Weights of a small image VAE.
Model: encoder arch mlp_mixer, encoder activation silu, encoder moe soft, encoder layers 8, encoder width 384, decoder activation silu, decoder widths [64, 128, 256].
Training: adamw at rate 0.0014, 20400 steps, batches of 128.
Data: trained on retinal OCT scans (Kermany 2017), 49215 training examples, 53.1 epochs.
Rows from block 3 of the encoder of a small image VAE, named by matrix and row number. Rows with one number within an expert belong to one neuron, the router's apart. Each number is 200 + 20 x the weight over its row's rms, rounded and kept within 0 to 999. All counts start at 0. After the name is the row's rms in percent of the matrix's.
Before each expert's rows are labels from the 100 images, of 14976, where the router gives the expert most weight on average: "responds to" is what is common among them. Only what is clearly more common there than usual is listed. The data: retinal OCT scans (Kermany 2017). In brackets: how many of the 100, against the usual share in percent.
# router: slot weights (encoder.blocks.3.mlp.router.weight, 16x384), inputs 256-319
# up: expert up (encoder.blocks.3.mlp.up, 8x96x384), inputs 256-319
# down: expert down (encoder.blocks.3.mlp.down, 8x384x96, transposed), outputs 256-319

# expert 0
responds to: finding: diabetic macular edema (36 vs 11.7)
router.0,108,170,185,212,192,220,183,203,210,206,213,220,199,210,202,224,189,201,191,167,193,150,210,185,245,201,175,183,192,230,145,239,202,223,183,215,215,179,187,215,209,150,191,228,208,186,182,199,177,200,200,177,226,172,212,199,216,192,167,185,206,179,213,192,229
router.1,081,195,187,160,200,206,188,177,169,226,212,237,208,174,205,209,174,203,200,160,183,190,189,171,215,201,216,159,176,199,172,225,238,228,199,223,200,208,205,177,208,189,186,179,194,183,167,172,215,205,185,204,224,202,186,209,162,201,175,205,216,213,215,235,210
up.0,111,187,235,219,203,219,214,241,209,198,190,172,203,221,209,205,209,185,163,189,238,177,208,220,206,179,167,175,225,226,202,195,196,193,194,172,204,202,208,197,214,217,185,207,195,182,225,206,215,185,205,211,196,215,239,154,201,176,200,197,179,202,183,190,201
down.0,104,205,194,213,215,206,243,173,194,201,176,211,207,183,188,175,192,176,182,220,182,167,200,194,227,194,193,214,198,196,207,200,186,171,197,197,225,193,173,186,160,204,160,218,186,192,191,196,179,199,215,204,194,179,215,216,220,198,176,166,165,149,195,181,212
up.1,118,212,159,180,193,194,197,222,193,246,182,187,215,200,210,203,188,179,204,191,201,181,237,203,228,204,214,177,204,221,184,222,206,215,206,217,197,208,182,201,204,217,169,201,182,167,206,195,180,210,204,203,195,195,219,182,176,192,192,212,207,183,201,172,212
down.1,112,203,197,193,242,205,207,203,196,208,191,258,177,206,234,198,209,162,215,226,187,182,177,181,212,212,185,204,201,172,187,244,193,228,188,211,190,196,165,201,179,204,221,194,183,178,212,189,184,211,236,210,202,218,204,180,231,231,218,152,178,227,210,179,194
up.2,093,184,225,221,165,211,236,181,207,189,192,181,229,186,229,220,186,185,204,202,197,172,192,215,223,220,184,194,224,179,177,181,200,191,206,209,172,214,206,185,199,201,184,197,236,171,206,212,187,197,183,211,222,163,215,170,205,187,212,186,204,185,198,178,194
down.2,097,199,191,226,211,197,229,229,234,198,183,210,188,205,215,201,198,221,223,205,237,176,187,189,179,217,203,184,196,182,185,223,186,208,228,193,227,212,178,223,170,178,190,230,216,222,197,206,212,206,231,216,194,230,207,180,215,219,232,186,173,227,177,179,188
up.3,069,211,179,216,220,225,248,193,176,193,180,202,193,196,191,197,244,202,175,167,226,189,220,182,190,219,197,169,230,241,188,190,185,174,206,215,202,194,190,207,200,214,192,189,193,206,226,205,201,160,213,214,198,215,230,190,215,191,200,161,199,178,195,171,210
down.3,088,207,191,176,220,188,151,200,193,193,208,209,195,197,160,208,193,158,188,223,173,174,203,181,198,195,223,194,205,185,201,208,180,189,146,166,168,210,199,214,174,193,177,183,158,207,197,197,192,243,178,207,170,183,213,201,207,211,189,195,183,159,201,182,177
up.4,095,198,210,179,162,199,179,180,191,209,177,201,199,205,203,186,149,196,214,193,188,206,213,217,220,193,185,205,218,182,189,207,207,207,198,229,186,195,184,194,214,155,204,166,211,226,232,218,195,204,187,174,217,204,190,185,212,181,206,199,204,202,218,179,204
down.4,101,171,187,222,215,225,227,191,217,189,179,216,193,178,212,198,221,207,203,232,193,158,189,192,201,220,193,215,207,185,195,226,188,213,211,216,205,196,185,217,203,153,214,190,230,190,211,210,207,203,214,221,170,222,202,192,205,227,215,177,181,216,193,162,217

# expert 2
responds to: finding: normal (83 vs 51.6)
router.4,150,167,205,236,178,207,202,195,208,193,209,216,202,222,202,185,206,227,234,204,203,181,198,200,235,215,184,221,214,211,201,240,179,211,200,185,227,161,202,204,210,159,198,226,210,201,201,221,193,227,173,173,220,150,182,204,208,209,210,213,225,191,212,214,212
router.5,095,163,199,223,189,174,203,207,230,208,185,197,179,204,182,196,204,170,232,223,206,199,196,203,217,208,150,223,207,205,191,222,170,226,187,192,203,176,210,203,200,158,199,197,193,204,207,204,150,188,191,171,197,171,192,218,204,185,234,213,206,155,214,191,212
up.0,103,202,192,171,145,199,189,232,154,179,205,221,229,237,240,216,198,205,180,171,184,143,189,195,209,211,163,155,217,169,186,225,213,209,183,202,195,204,191,238,198,201,225,212,161,188,185,201,189,169,175,197,220,187,209,182,236,220,180,211,183,216,208,191,200
down.0,091,212,213,179,213,221,209,217,182,221,221,179,193,201,185,191,183,181,208,178,192,232,207,224,172,208,233,210,204,294,202,171,186,176,194,211,176,198,242,215,220,194,179,186,222,224,230,180,199,209,213,189,219,169,233,201,206,164,200,199,208,180,222,194,180
up.1,089,203,166,187,165,209,199,221,182,187,212,145,186,192,193,191,187,212,189,240,226,172,204,190,219,218,178,239,166,189,198,147,207,238,190,213,195,209,148,186,196,222,217,192,193,186,184,174,186,200,197,232,195,209,197,193,244,268,210,187,195,208,170,217,192
down.1,121,182,204,224,199,224,196,207,204,213,165,193,207,180,182,208,212,192,227,204,200,215,179,225,187,174,193,175,206,215,232,251,186,199,217,195,224,180,202,211,172,197,218,203,196,159,202,196,189,222,238,204,207,228,225,203,219,195,235,188,208,201,192,130,179
up.2,091,250,221,150,223,197,232,196,181,223,191,184,219,215,220,218,188,172,155,170,189,217,201,181,205,201,194,183,191,221,182,183,222,185,186,209,177,219,191,206,228,205,185,187,185,164,166,171,188,175,193,180,186,194,236,178,209,170,190,182,177,177,230,248,163
down.2,090,216,228,192,208,219,178,191,183,200,234,189,187,229,218,214,175,166,222,185,183,224,216,214,222,220,217,207,209,215,204,163,198,169,181,208,186,162,197,205,213,208,170,189,201,225,213,209,218,188,187,197,241,210,224,199,227,184,181,236,200,191,227,225,222
up.3,101,195,176,157,195,202,159,189,233,244,246,204,193,213,239,202,206,183,195,195,149,154,182,204,213,192,208,189,200,207,196,200,203,157,212,201,195,213,162,187,193,213,189,211,201,198,159,206,186,202,193,198,196,176,203,227,180,196,160,182,203,182,216,208,168
down.3,096,238,221,199,181,182,174,205,164,223,204,195,203,208,202,188,184,195,234,187,171,235,201,193,225,247,230,199,203,240,214,206,183,200,182,217,178,182,197,215,226,198,164,177,205,251,198,206,196,202,176,191,218,180,196,203,224,207,193,209,227,150,211,233,185
up.4,100,185,176,165,202,178,193,239,214,241,182,192,217,191,199,228,191,169,161,196,194,168,203,184,214,191,176,172,191,213,188,159,214,161,184,219,197,208,205,205,211,202,175,194,172,187,197,199,159,179,171,188,181,209,238,185,217,186,184,196,173,190,190,194,206
down.4,092,224,194,193,216,198,183,200,177,235,227,178,177,199,202,215,175,185,224,171,195,206,222,239,246,230,204,215,185,233,187,151,183,188,195,214,181,188,201,206,240,201,167,182,198,231,228,205,211,193,196,185,239,198,226,190,182,185,173,195,229,195,210,229,206

# expert 1
responds to: finding: choroidal neovascularization (61 vs 29.4)
router.2,076,214,156,208,198,178,199,188,214,218,157,184,213,189,187,217,203,198,189,198,196,199,196,215,195,195,184,200,215,190,167,191,209,208,195,217,192,190,228,213,187,183,181,170,216,184,208,191,181,198,206,184,191,154,186,182,179,154,162,164,173,198,189,170,218
router.3,094,202,175,214,202,190,209,191,197,234,166,190,222,176,186,188,187,197,215,216,192,186,218,212,215,208,171,236,214,178,177,218,193,203,192,216,217,204,195,208,192,171,199,184,203,196,206,204,170,194,188,192,196,160,174,195,182,176,164,181,174,151,178,186,197
up.0,125,201,195,196,213,224,197,196,206,213,200,227,186,223,213,207,207,199,209,189,209,160,244,182,197,192,196,144,198,200,198,195,192,222,222,162,197,211,200,187,199,185,229,216,178,189,211,156,242,196,209,185,189,189,221,197,186,197,203,179,196,164,199,199,166
down.0,109,204,214,193,184,201,209,210,198,203,168,207,191,174,190,207,186,194,220,194,165,214,227,188,192,203,224,176,219,177,163,231,193,187,206,176,181,192,212,195,199,213,196,179,198,202,216,187,186,208,204,189,202,224,180,185,196,169,193,202,186,191,216,173,220
up.1,128,180,186,228,213,195,231,162,198,191,211,174,205,204,193,191,226,177,208,166,187,170,176,240,193,207,209,195,226,219,190,226,190,181,181,240,205,197,217,215,195,210,195,236,243,221,210,239,189,223,201,204,203,147,190,176,218,196,213,218,227,160,222,201,211
down.1,119,199,186,182,202,244,218,185,191,178,201,218,208,173,206,187,173,212,200,198,216,204,173,234,173,192,206,230,212,192,173,181,210,186,189,209,181,187,239,205,196,133,193,192,219,213,206,185,183,175,212,217,203,212,195,181,213,164,193,185,201,199,199,200,185
up.2,140,219,199,210,193,219,178,211,220,211,195,226,198,217,199,215,209,212,210,213,212,164,242,164,202,202,208,140,192,197,190,207,188,213,217,171,191,217,187,187,203,177,217,212,165,187,205,149,229,196,207,180,197,186,232,195,194,197,208,188,200,161,188,213,169
down.2,122,183,205,171,167,208,219,204,189,210,152,190,213,176,188,224,187,196,224,195,193,190,223,220,202,193,218,196,208,157,163,215,191,172,211,165,188,204,206,197,208,229,228,183,195,195,220,212,185,176,200,209,214,191,189,190,190,164,193,187,187,213,204,192,211
up.3,112,174,218,217,215,188,202,197,211,213,189,224,204,217,201,202,190,191,209,166,211,189,187,232,184,180,197,190,220,195,202,197,186,168,182,193,214,188,224,241,203,159,207,186,234,236,237,218,219,203,207,185,203,204,186,198,207,196,210,228,219,164,210,230,178
down.3,131,202,227,172,212,259,235,159,189,197,207,196,214,166,184,200,207,192,209,190,199,210,197,220,196,185,218,229,215,187,156,184,190,181,198,207,180,189,241,202,212,139,200,207,221,185,213,204,190,187,219,200,206,209,180,184,198,169,206,179,221,189,211,211,200
up.4,110,193,208,201,192,189,176,199,200,156,196,186,201,240,211,222,194,210,173,221,218,178,191,208,201,197,175,192,205,191,223,180,193,218,239,176,173,213,175,199,181,206,202,201,192,209,220,185,223,205,208,148,191,245,225,191,200,217,209,186,185,198,199,216,186
down.4,102,219,205,175,209,224,204,190,186,184,218,216,216,166,187,220,180,179,217,222,173,190,196,232,198,191,223,225,227,191,157,205,195,176,175,209,167,199,199,180,202,171,191,171,219,192,225,181,180,203,212,224,210,175,201,146,196,145,220,189,223,169,184,206,220

# expert 4
responds to: finding: choroidal neovascularization (66 vs 29.4)
router.8,159,176,201,229,176,209,198,182,206,190,199,205,208,222,222,193,215,241,189,175,229,170,204,194,228,225,174,208,215,207,211,259,195,210,210,187,200,149,214,214,204,174,216,223,192,180,191,212,185,201,180,173,219,140,199,170,195,229,194,170,206,170,203,201,191
router.9,083,157,170,217,212,198,207,191,206,195,139,205,180,191,184,195,200,198,186,179,183,156,208,203,204,172,195,203,191,193,160,212,194,187,203,220,207,180,198,212,171,201,208,177,163,152,210,201,196,204,190,213,207,186,192,204,154,188,164,202,196,173,204,179,202
up.0,082,200,194,182,190,173,189,200,201,203,170,180,233,199,214,247,184,201,178,180,200,191,218,165,182,197,190,171,169,199,186,196,226,186,193,216,181,211,183,214,206,188,187,177,164,188,189,166,193,174,176,195,156,215,244,198,202,199,185,186,175,201,162,207,193
down.0,070,212,169,194,222,160,173,228,188,185,196,173,197,181,210,196,202,216,266,208,207,221,183,215,201,217,176,180,206,195,207,187,193,193,231,177,149,217,165,194,195,214,229,192,200,208,171,179,238,196,171,193,257,200,195,177,205,181,172,199,196,165,208,190,181
up.1,083,195,181,204,208,214,212,215,208,189,190,187,200,201,194,208,212,182,174,200,212,210,206,226,168,203,179,184,230,225,178,160,223,211,256,163,167,215,240,239,179,219,199,192,191,184,239,197,184,174,185,216,186,224,209,193,197,203,205,209,182,197,193,212,197
down.1,096,182,194,189,210,239,209,188,190,188,171,186,146,215,234,190,219,222,188,199,241,208,187,205,194,186,216,217,196,177,205,258,182,197,188,237,198,177,170,220,183,191,230,216,211,176,162,191,168,237,212,248,182,208,189,191,179,201,180,185,200,157,175,199,195
up.2,083,199,201,176,215,186,204,188,184,225,186,162,232,198,208,239,182,183,170,167,195,198,238,193,206,208,193,183,164,209,191,195,225,184,184,220,213,215,180,217,203,193,193,185,192,191,183,189,172,179,194,177,176,183,233,168,199,178,196,196,207,187,224,203,205
down.2,071,209,192,165,207,196,186,227,199,196,207,194,189,195,184,193,216,211,217,209,206,215,201,189,225,182,199,201,209,209,233,196,210,173,213,193,172,202,213,194,207,234,202,178,181,190,223,171,201,221,155,224,212,213,187,210,212,184,200,165,179,219,205,181,183
up.3,081,200,201,181,205,197,204,185,189,237,180,177,224,217,219,246,186,175,191,197,180,186,217,160,194,195,193,170,175,198,195,194,233,183,179,247,190,219,176,220,213,175,192,187,197,211,177,185,185,192,186,176,173,187,223,173,178,204,191,185,180,196,186,197,180
down.3,077,186,175,172,193,188,187,216,198,180,194,206,180,212,203,190,229,216,181,194,211,180,205,213,247,188,189,196,192,175,204,174,195,197,214,199,169,222,194,185,175,202,242,176,174,211,198,184,203,199,176,218,217,204,204,203,167,171,176,188,188,195,190,179,174
up.4,162,218,196,202,166,167,204,228,160,221,220,219,205,230,210,206,198,193,198,180,188,161,199,178,218,232,173,141,209,193,204,202,183,198,163,230,210,209,186,220,228,176,219,220,203,207,175,218,163,194,211,172,220,179,203,187,229,209,214,212,222,189,193,210,221
down.4,155,225,215,184,194,175,198,229,198,224,205,186,197,216,216,197,230,204,196,211,183,215,206,180,194,196,187,170,228,242,204,169,197,207,188,203,213,188,187,212,198,208,224,202,194,193,190,220,160,185,233,202,196,231,218,219,237,202,240,229,210,201,256,216,178