config = dict(
    kl_weight=0.01,
    grad_clip=1.0,
    epochs=53.1,
)
Rows from block 2 of the encoder, named by matrix and row number. Each number is 128 + 32 x the weight over its row's rms, rounded and kept within 0 to 255. All counts start at 0. After the name is the row's rms in percent of the matrix's.
# fc1: token-mixing MLP up (encoder.blocks.2.mixer.f.fc1.weight, 192x144), inputs 0-71
fc1.50 029 [118 153 122 139 115 133 108 114 140 154 125 120 127 116 144 102 124 150 120 129 133 150 108 126 145 123 143  98 139 149 122 118 138 132 123 123 127 124 147 107 132 125 118 141 126 138 111 127 120 135 119 120 131 118 135 119 139 126 125 130 118 133 132 121 124 125 120 143 133 133 119 123]
fc1.51 230 [133 145 138 170 164 155 127 130 176 124 143 129 140 139 163 135 131 157 173 140 142 142 141 152 148 150 116 134 126 157 155 149 135 139 142 128 139 120 106 122 162 119 133 128 162 121 150 131 155 158 110 124 164 166 165 132 147 150 141 165 116 153 146 162 158 156 176 160 149 130 152 142]
fc1.52 021 [100 139 141 145 134 120 133 142 101 180  87 128 130 170  99 141  88 140 127 121 137 124 121 144 153 127 154 103 106 118 116 106 151 116 128 134 145 139 107 125 120 133 133 125 116 149 107 148 126 137 128 139 132 109 158 120 104 146 107 146 140 125 148 133 129 142 121 152 117 122 118 129]
fc1.53 021 [130 138 136 100 133 148 121 134 120  63 148 126 112 124 138 144 127 115 114 143 135 101 139 135 134 122 105 126 124 135 128 147 119 129 113 148 121 136 126 127 135 128 126 130 112 114 144 129 140 127 138 134 109 136 124 142 106 140 117 109 117 125 142 111 145  99 158 115 138 106 140 149]
fc1.54 014 [137 104 123 124 141 115 157 132 135 111 129 103 139 131 111 125 116 163 108 135 117 108 143 147 135 108 163 125  96 113 108 165  92 137 120 160 129 136 115 144 122 110 134 141  93 132 138 119 122 131 161 122 104 117 155 137  99 143 120 126 143 124 171  86 150 144 130 146 111 151 113 124]
fc1.55 013 [105 130 137  99 175 185 116  87 154 132 169  98 144 124 180  90  99 144 112 123 116 176 106 145 131 127 137  97 119 120 125 121 142  91 110 148 121 152 120  93 153 119 139 137 102 137 149 132 114 125 177 148 141  99 142 122 119 142 138 122 123 144 153 115 152 128 148 115 104 146 120 109]
fc1.56 106 [147 107 148  88 170 140 103 103 172 100 133 124 139 111 147 116 141 121 128 143 100 143 100 159 114 155 106 146 102 125 157 118 104 144 129 134 132 128 122 130 132 113 149 101 157  91 145 123 139  94 162 115 126 133 117 126 138 108 128 145 151 108 126 144 119 113 131 144  92 147 125 134]
fc1.57 014 [119 151 132 148 109 137 156  89 147 143 105 154 128 136 150 100 124 155 122 129 138 194  81 118 132 166 113  81 138 162 110 124 163 131 142 100 139 113 146  98 153 140  99 141 137 119 141  89 143 116  97 138 144 124 124 137 120 123 136 153 148 105 104 151 101 132 117 125 133 106 169 105]
fc1.58 197 [135 122 113 144 107 117 181  76 141 130 146 130 133 127 126 143 121 109 135 158  88 134 158 120 140 114 140 112 135 135 136 132 124 130 120 130 105 140 158 102 124 129 119 128 122 130 134 126 138 114 143 122 118 140 122 140 115 140 124 128 128 136 112 122 147 122 126 135 133 129 104 136]
fc1.59 173 [110 167 141  31 181 178  82 151  99 128 159 107 147 139  99 139 105 129  86 183 147 120 106 140 134  85 148 136 104 142 126 107 147 126 120 132 112 146 135  90 162 132 112 128 126 141 138 133 114 122 172 102 107 142 158 134 113 115 159 111 156  96 130 148 132 110 117 131 154 118 121 118]
fc1.60 028 [128 122 132 123 140 118 114 123 125 142 107 139 141 112 137 136 108 132 129 118 133 138 118 135 126 120 141 128 121 141 122 138 118 129 135 120 146 111 137  96 150 127 133 119 124 130 128 121 120 148 101 142 131 118 121 132 120 133 126 130 123 121 143 133 126 136 115 132 124 141 125 117]
fc1.61 074 [126 132 154 101 136 122 133 127 115 152 134 128 132 109 142 126 121 141 119 133 130 113 128 133 125 134 127 130 120 132 121 133 141 130 115 134 134 126 138 118 133 121 140 129 115 153 106 136 123 133 144 111 144 117 133 115 133 129 132 121 123 136 117 138 125 134 121 129 125 116 138 139]
fc1.62 025 [155 106 157  99 123 139 138 111 113 139 153 132 122 124 135 113 139 133 105 148 105 139 130 126 125 127 122 131 132 125 139 116 150 118 129 119 131 123 135 116 120 141 118 117 155 111 146 114 124 101 144 113 123 127 122 140 127 116 135 119 130 114 139 126 115 136 125 131 128 108 126 135]
fc1.63 136 [149 120  80 162 125 125 152 141  61 140 139 145 171  71 136 123 182 109 115 144 120 103 132 140  98 186 129 105 128 116 141 127 125 109 124 136 127 121 156 125 113 134 131 111 154 122  92 154 122 137 113 131 124 139 114 147 130 122 126 117 149 102 118 153 126 119 124 142 106 133 143 123]
fc1.64 025 [121 135 141 137 113 142 110 117 141 126 135 128 115 139 119 124 120 116 139 107 164 100 119 146 120 134 151 112 142 131 130 111 138 123 117 125 151 127 118 131 124 131 119 141 111 149 132 116 132 132 125 116 129 120 135 121 126 130 116 140 117 132 129 125 130 117 119 138 123 146 117 127]
fc1.65 179 [130 114 137 148 116 130 151  79 143 117 130 129 153 139 107 151 132 146 115 113 134 120 139 153 135 132 170 173 100 134 169 151 169 103 172 156 144 176 172 157 156 186 166 159 168 162 150 174 158 174 152 146 192 194 181 152 160 172 185 128 130 160 127 154 152 143 153 155 148 166 130 144]
fc1.66 190 [159 174 166 181 129 203 172 133 171 184 144 135 144 176 190 193 172 155 189 177 174 143 177 128 133 159 154 225 137 157 172 130 184 133 166 150 148 142 172 118 122 156 147 157 160 120 143 132 130 121 163 131 133 124 117 151 159 121 124 148 146 102 151 118 106 151  98 131 118 141 146 138]
fc1.67 208 [134 120 149 134 136  93 156 135  95 138 109 159 127 147  97 149 127 115 115 152 127 115 152 117 139 106 135 108 136 138 149 125  80 127 142 133 122 139 151 115 124 126 139 109 126 173  93 149 122 132 121 124 147 128 137 110 137 128 125 126 143 121 133 135 122 127 108 117 142 164  98 129]
fc1.68 033 [120 149 132 117 144 121 129 123 131 131 137 125 121 124 139 114 130 129 131 130 155  97 137 130 138 118 132 108 152 102 143 133 131 119 139 124 125 120 144 135 126 135 125 144 112 134 121 133 136 119 122 141 115 127 136 136 113 144 101 128 121 128 127 139 130 111 134 120 127 159 107 143]
fc1.69 014 [ 99 139 140 176  63 106 138 122 130 153 131 120 150 114 112 115 135  98 175 114 154 127 101 140 139 169 122 128 113 123 135  72 176 115 168  99 167 107 144 145  99 125 108 122 158 138 164 102 135 108 113  95 143 140 147 118 135 121 108 144 114 121 130 124 118 163 130 108 153 135  70 149]
fc1.70 024 [136 113 167 106 137 132 101 151 126 109 153 104 142  74 153 124 136 134  99 147 133 115 158 115 135  97 143 126 133 137 119 153  99 139 128 132 116 136 113 167 119 137 108 140 139 113 132 110 141 122 133 128 100 136 113 128 143 124 130 113 140 104 135 115 113 121 129 131 127 122 143 129]
fc1.71 222 [128 112 100  88 114 109 119 107 107 100  91 114  98 115  92 102  68 120  88 112  84 115  65 133  99  90 113  67 110 118 107  92  87  94 101 109 101 108 117  79  96  92 106 111  77  98 119  87  86  93 104  99  74 106  91  91 122  86  96 106 107  70  89 105  93  94 108 120  81 105  78 106]
fc1.72 057 [135 111 131 141 129 108 129 150 105 140 136 130 127 126 131 133 124 124 141 110 150 112 132 126 130 124 138 126 129 129 116 138 126 134 128 122 128 130 125 116 138 118 142 135 125 135 125 126 126 132 129 116 131 132 126 117 137 118 142 116 124 128 123 141 125 135 125 119 126 128 133 134]
fc1.73 017 [112 126 137 119 122 175  85 134 152 132 148 103 142 138 128 100 163 113  90 133 133 153 129 134 126 127 113 113 157 126 136 144 123 124 141 118  98 120 158 130 116 146 127 145 119 127 119 135 112 146 121 118 161 112 138 107 122 150 120 137  98 161 108 144 121 108 140 112 132 143 119 147]
fc1.74 022 [140 110 125 137 111 140 125 164 126 137 120 107 142 101 117 134 121 129 106 130 131 149 116 130 129 118 138 140 116 130 113 124 111 142 116 134 110 108 168  97 147 131 121 149 124 121 106 119 123 135 122 105 146 126 134 138 128 128 111 136 138 109 121 120 133 130 123 124 141 130 115 136]
fc1.75 017 [110 123 150 137 118 115 108 185 134 174  81 107 140 105 135 140 119 107 102 119 165 160  94 138 118 126 152  95 122 141 129  98 115 145 115 154 128 116 138 104 144 142 107 137 113 128 145  97 133 143 110 122 149 139 117 116 135 137 117 128 110 121 129 132 129 124 126 118 130 140 116 131]
fc1.76 028 [136 143 105 153 108 133 116 147 114 144  91 133 116 123 149 106 153 109 135 110 144 122 127 119 136 126 111 115 149 126 134 117 127 144 130 133 116 106 159 133 132 130 116 131 126 138 111 137 124 129 125 131 128 137 140 120 140 118 129 137 126 144 114 137 125 131 118 137 125 126 140 130]
fc1.77 283 [101 105 114  96  94 125  93 120  93  91 111 130  96  98  94  95 113  86 110 107 114 124  96 102 105 112  91  91 119 101  82  89 113 103 105 104 114  91  88  84  82  70  98  98  93 102  92 101  86  88 101  92 101  99  78  83 109  90  98  94  80 109 105  84  90  89  85  83 116  92  88 113]
fc1.78 015 [145  65 167  94 164 103 148 113 135 138 146  93 137 103 115 158  85 143 109 138 123 127 152 134 144 120 121 162  94 115 137 110 131 142 128 115 124 119 120 123 145 113 149 109 147 122 108 112 123 128 131 133 103 134  95 145 149 107 121 122 120 149 139  98 112 149 107 122 123 143 127 133]
fc1.79 031 [123 137 123 149 127 117 127 142 117 119 124 127 126 122 122 129 127 106 134 130 137 110 111 147 140 142 119 128 116 135 120 119 121 136 109 136 137 124 126 127 143 114 132 125 106 151 129 125 136 138 107 146 128 124 141 125 124 118 130 131 133 120 138 131 123 143 102 141 121 129 136 117]
fc1.80 018 [126 164 113 164 102 148 128 165  94 133 111 116 117 140 139 112 140 150 122 125 119 166  68 148 133 127 117 141  89 146 121 137 134 158 112 142 131 135 113 147 128 119 152 118 121 134 107 128 131 128 138 141 128 134 140 127  90 135 158 125 137 126 117 134 144 102 128 135  98 131 124 146]
fc1.81 015 [115 119 123 116 137 105 165 145 111  79 124 124 129 106 129 147 106 113 159 109 148 107  94 133 127 140 109 158  88 148 107 103 115 127 123 135 142 106 146 109 124 133  98 161  62 155 125 112 144 129 105 138 124 160 102 172  92 134 138 110 130 146 117 125 141 162 100 153 108 140 130 109]
fc1.82 199 [140 119 106 135 107 125 132  75 115 163 105  98 102 146 132 110  86 112 128 109 129 116  90 111 146  96 135  79 134  84 105 127  80 120 107 134 116 113 121  88 146  83 115 144  86 117  99 109 119 113 142  92  74 131 128  92  97 128 134 106 104 152  95  97 116  84 133 116  88  89 112 128]
fc1.83 027 [120 134 114 154 124 118 150 148  90 153 118 121 136 132 116 130 141 101 138 110 130 149 105 139 115 142 113 133 118 132 113 132 117 156 101 120 135 121 126 148 134 118 136 127 115 134 133 128 133 128 121 131 127 135 138 119 135 125 135 132 119 143 119 120 139 141 113 126 121 132 123 133]
fc1.84 016 [140 118 181  86 117 116 107 119 142 164 123 104 137 100 132 133 112 134 125 125 130 107 190 114 123 137 134 143 118 124 141 125 131 130 131 138 107 128 136 116 146 104 122 147 114 145 110 124 125 130 157 101 139 103 146 117 151 127 102 150 120 143 140 110 120 110 137 125 104 174  96 133]
fc1.85 076 [136  95 178  84 153 114 154 106 128 157 116 123 125 141  94 165  93 139 116 126 123 145 106 137 121 144 105 149 115 137 114 152  96 150 126 129 132 134 129 128 140 115 134 128 117 145 127 129 117 148 110 145 128 123 129 124 127 154 100 140 126 132 130 124 134 131 117 126 130 126 123 139]
fc1.86 028 [146 131 131 136 126 136 124 133 100 138 148 116 121 115 125 126 145 128 128 136 118 113 122 143 124 141 117 136 139 118 136 116 148 127 125 124 133 122 115 159 112 140 119 138 137 130 128 122 139 117 126 141 115 142 128 134 106 138 131 129 135 117 148 118 117 117 131 128 109 127 137 142]
fc1.87 017 [151 133 148 145  92 119 128 136 112 167 127 130 114 145 103 146 128 132 170 123 133 106 142 128 120 137 139 146 109 133 125 139 143 125 149 124 126 140 129 121 126 124 125 131 163 122 140 116 128  93 151 139 118 154 117 137 130 110 153 133 129 120 142 128 136 101 148 105 146  95 121 156]
fc1.88 021 [112 119 126 115 146  97 124 149 118 142 107 130 128 149 115 131 112 142 135 114 133 125 140 115 139 108 158 108 137 118 127 119 128 130 125 135 135 132 145 108 132 100 136 156 102 139 128 138 120 129 129 119 131 126 130 117 139 133 115 140 113 151 114 126 121 144 126 136 130 126 104 134]
fc1.89 198 [141 105 137 126 120 147 111 122 139 199  76 124 132 131  92 163 116 128 124 149 110 111 142 129 123 122 159  86 147 132 121 140 112 131 142 118 153  83 160 117 134 123 155 141 100 134 121 155 128 139  89 152 129 115 140 118 128 129 109 135 125 133 112 144 141 113 119 146 127 136  95 147]
fc1.90 011 [129 164 101 119 195 102 114 143 160 130 109  83 106 183 135  96 142 138 108 118 114 209 147  78 140 107 149 105 148 131 146 159  87 159 140 155 115 127 154  97 159 155 121 103 116 125 145  98 123 179  76 151 146 130 114 133 139 128  89 161 115 110 113 183 117 105 121 149 149 122 136 134]
fc1.91 015 [106 171 129 158  83 145 119 142 115 113 163 141 126 158 115 114 168  93 133 166 104 153  93 129 123 148 124 147  93 139  92 161 124 124 147 115 133 125 154 122 136 114 113 104 171 117 126 151 129 114 144 123 144 129 148 105 146 130 141 111 139 110 121 143 115 161 137 108 163  71 162 123]
fc1.92 014 [ 95 159 132  71 142 106 147 136 137 111 147 119 132 161 126 142 145 126 127  95 173 108 159  90 105 105 136 111 151 129 147 110 135 119 120 169 126 129 166 115 133 138 110 121 132 125 132 175 108 148 129 100 151 126 126  99 182 126 103 150  96 170  80 135 146 107 167  94 163 105 117 131]
fc1.93 016 [162  83 120  78 148 134 184  98 103 124 183  80 146  90 143 125 145 137 115  96 110 111 146 144 103  99 128 154 165  84 151 125 106 122 117 123 132 122 118 173 110 147 153 117 121 122 142 126 111 126 123 135 129 123 103 136 138 138 132 139 120 161 126 126 128 120 129 140 131 131 139 127]
fc1.94 016 [105 161 131 133  82 150 145  89 133 154 105 160 150 146  88 140 152 105 130 120 154 136 112 109 102 137 132 121 161 111 127 139 160 125 157 106 136 129 137 141 103 161  78 147 122 148 138 115 129 135 112 100 154 144 118 119 131 132 142 114 108 140 123 122 113 150 134 116 127 135 109 148]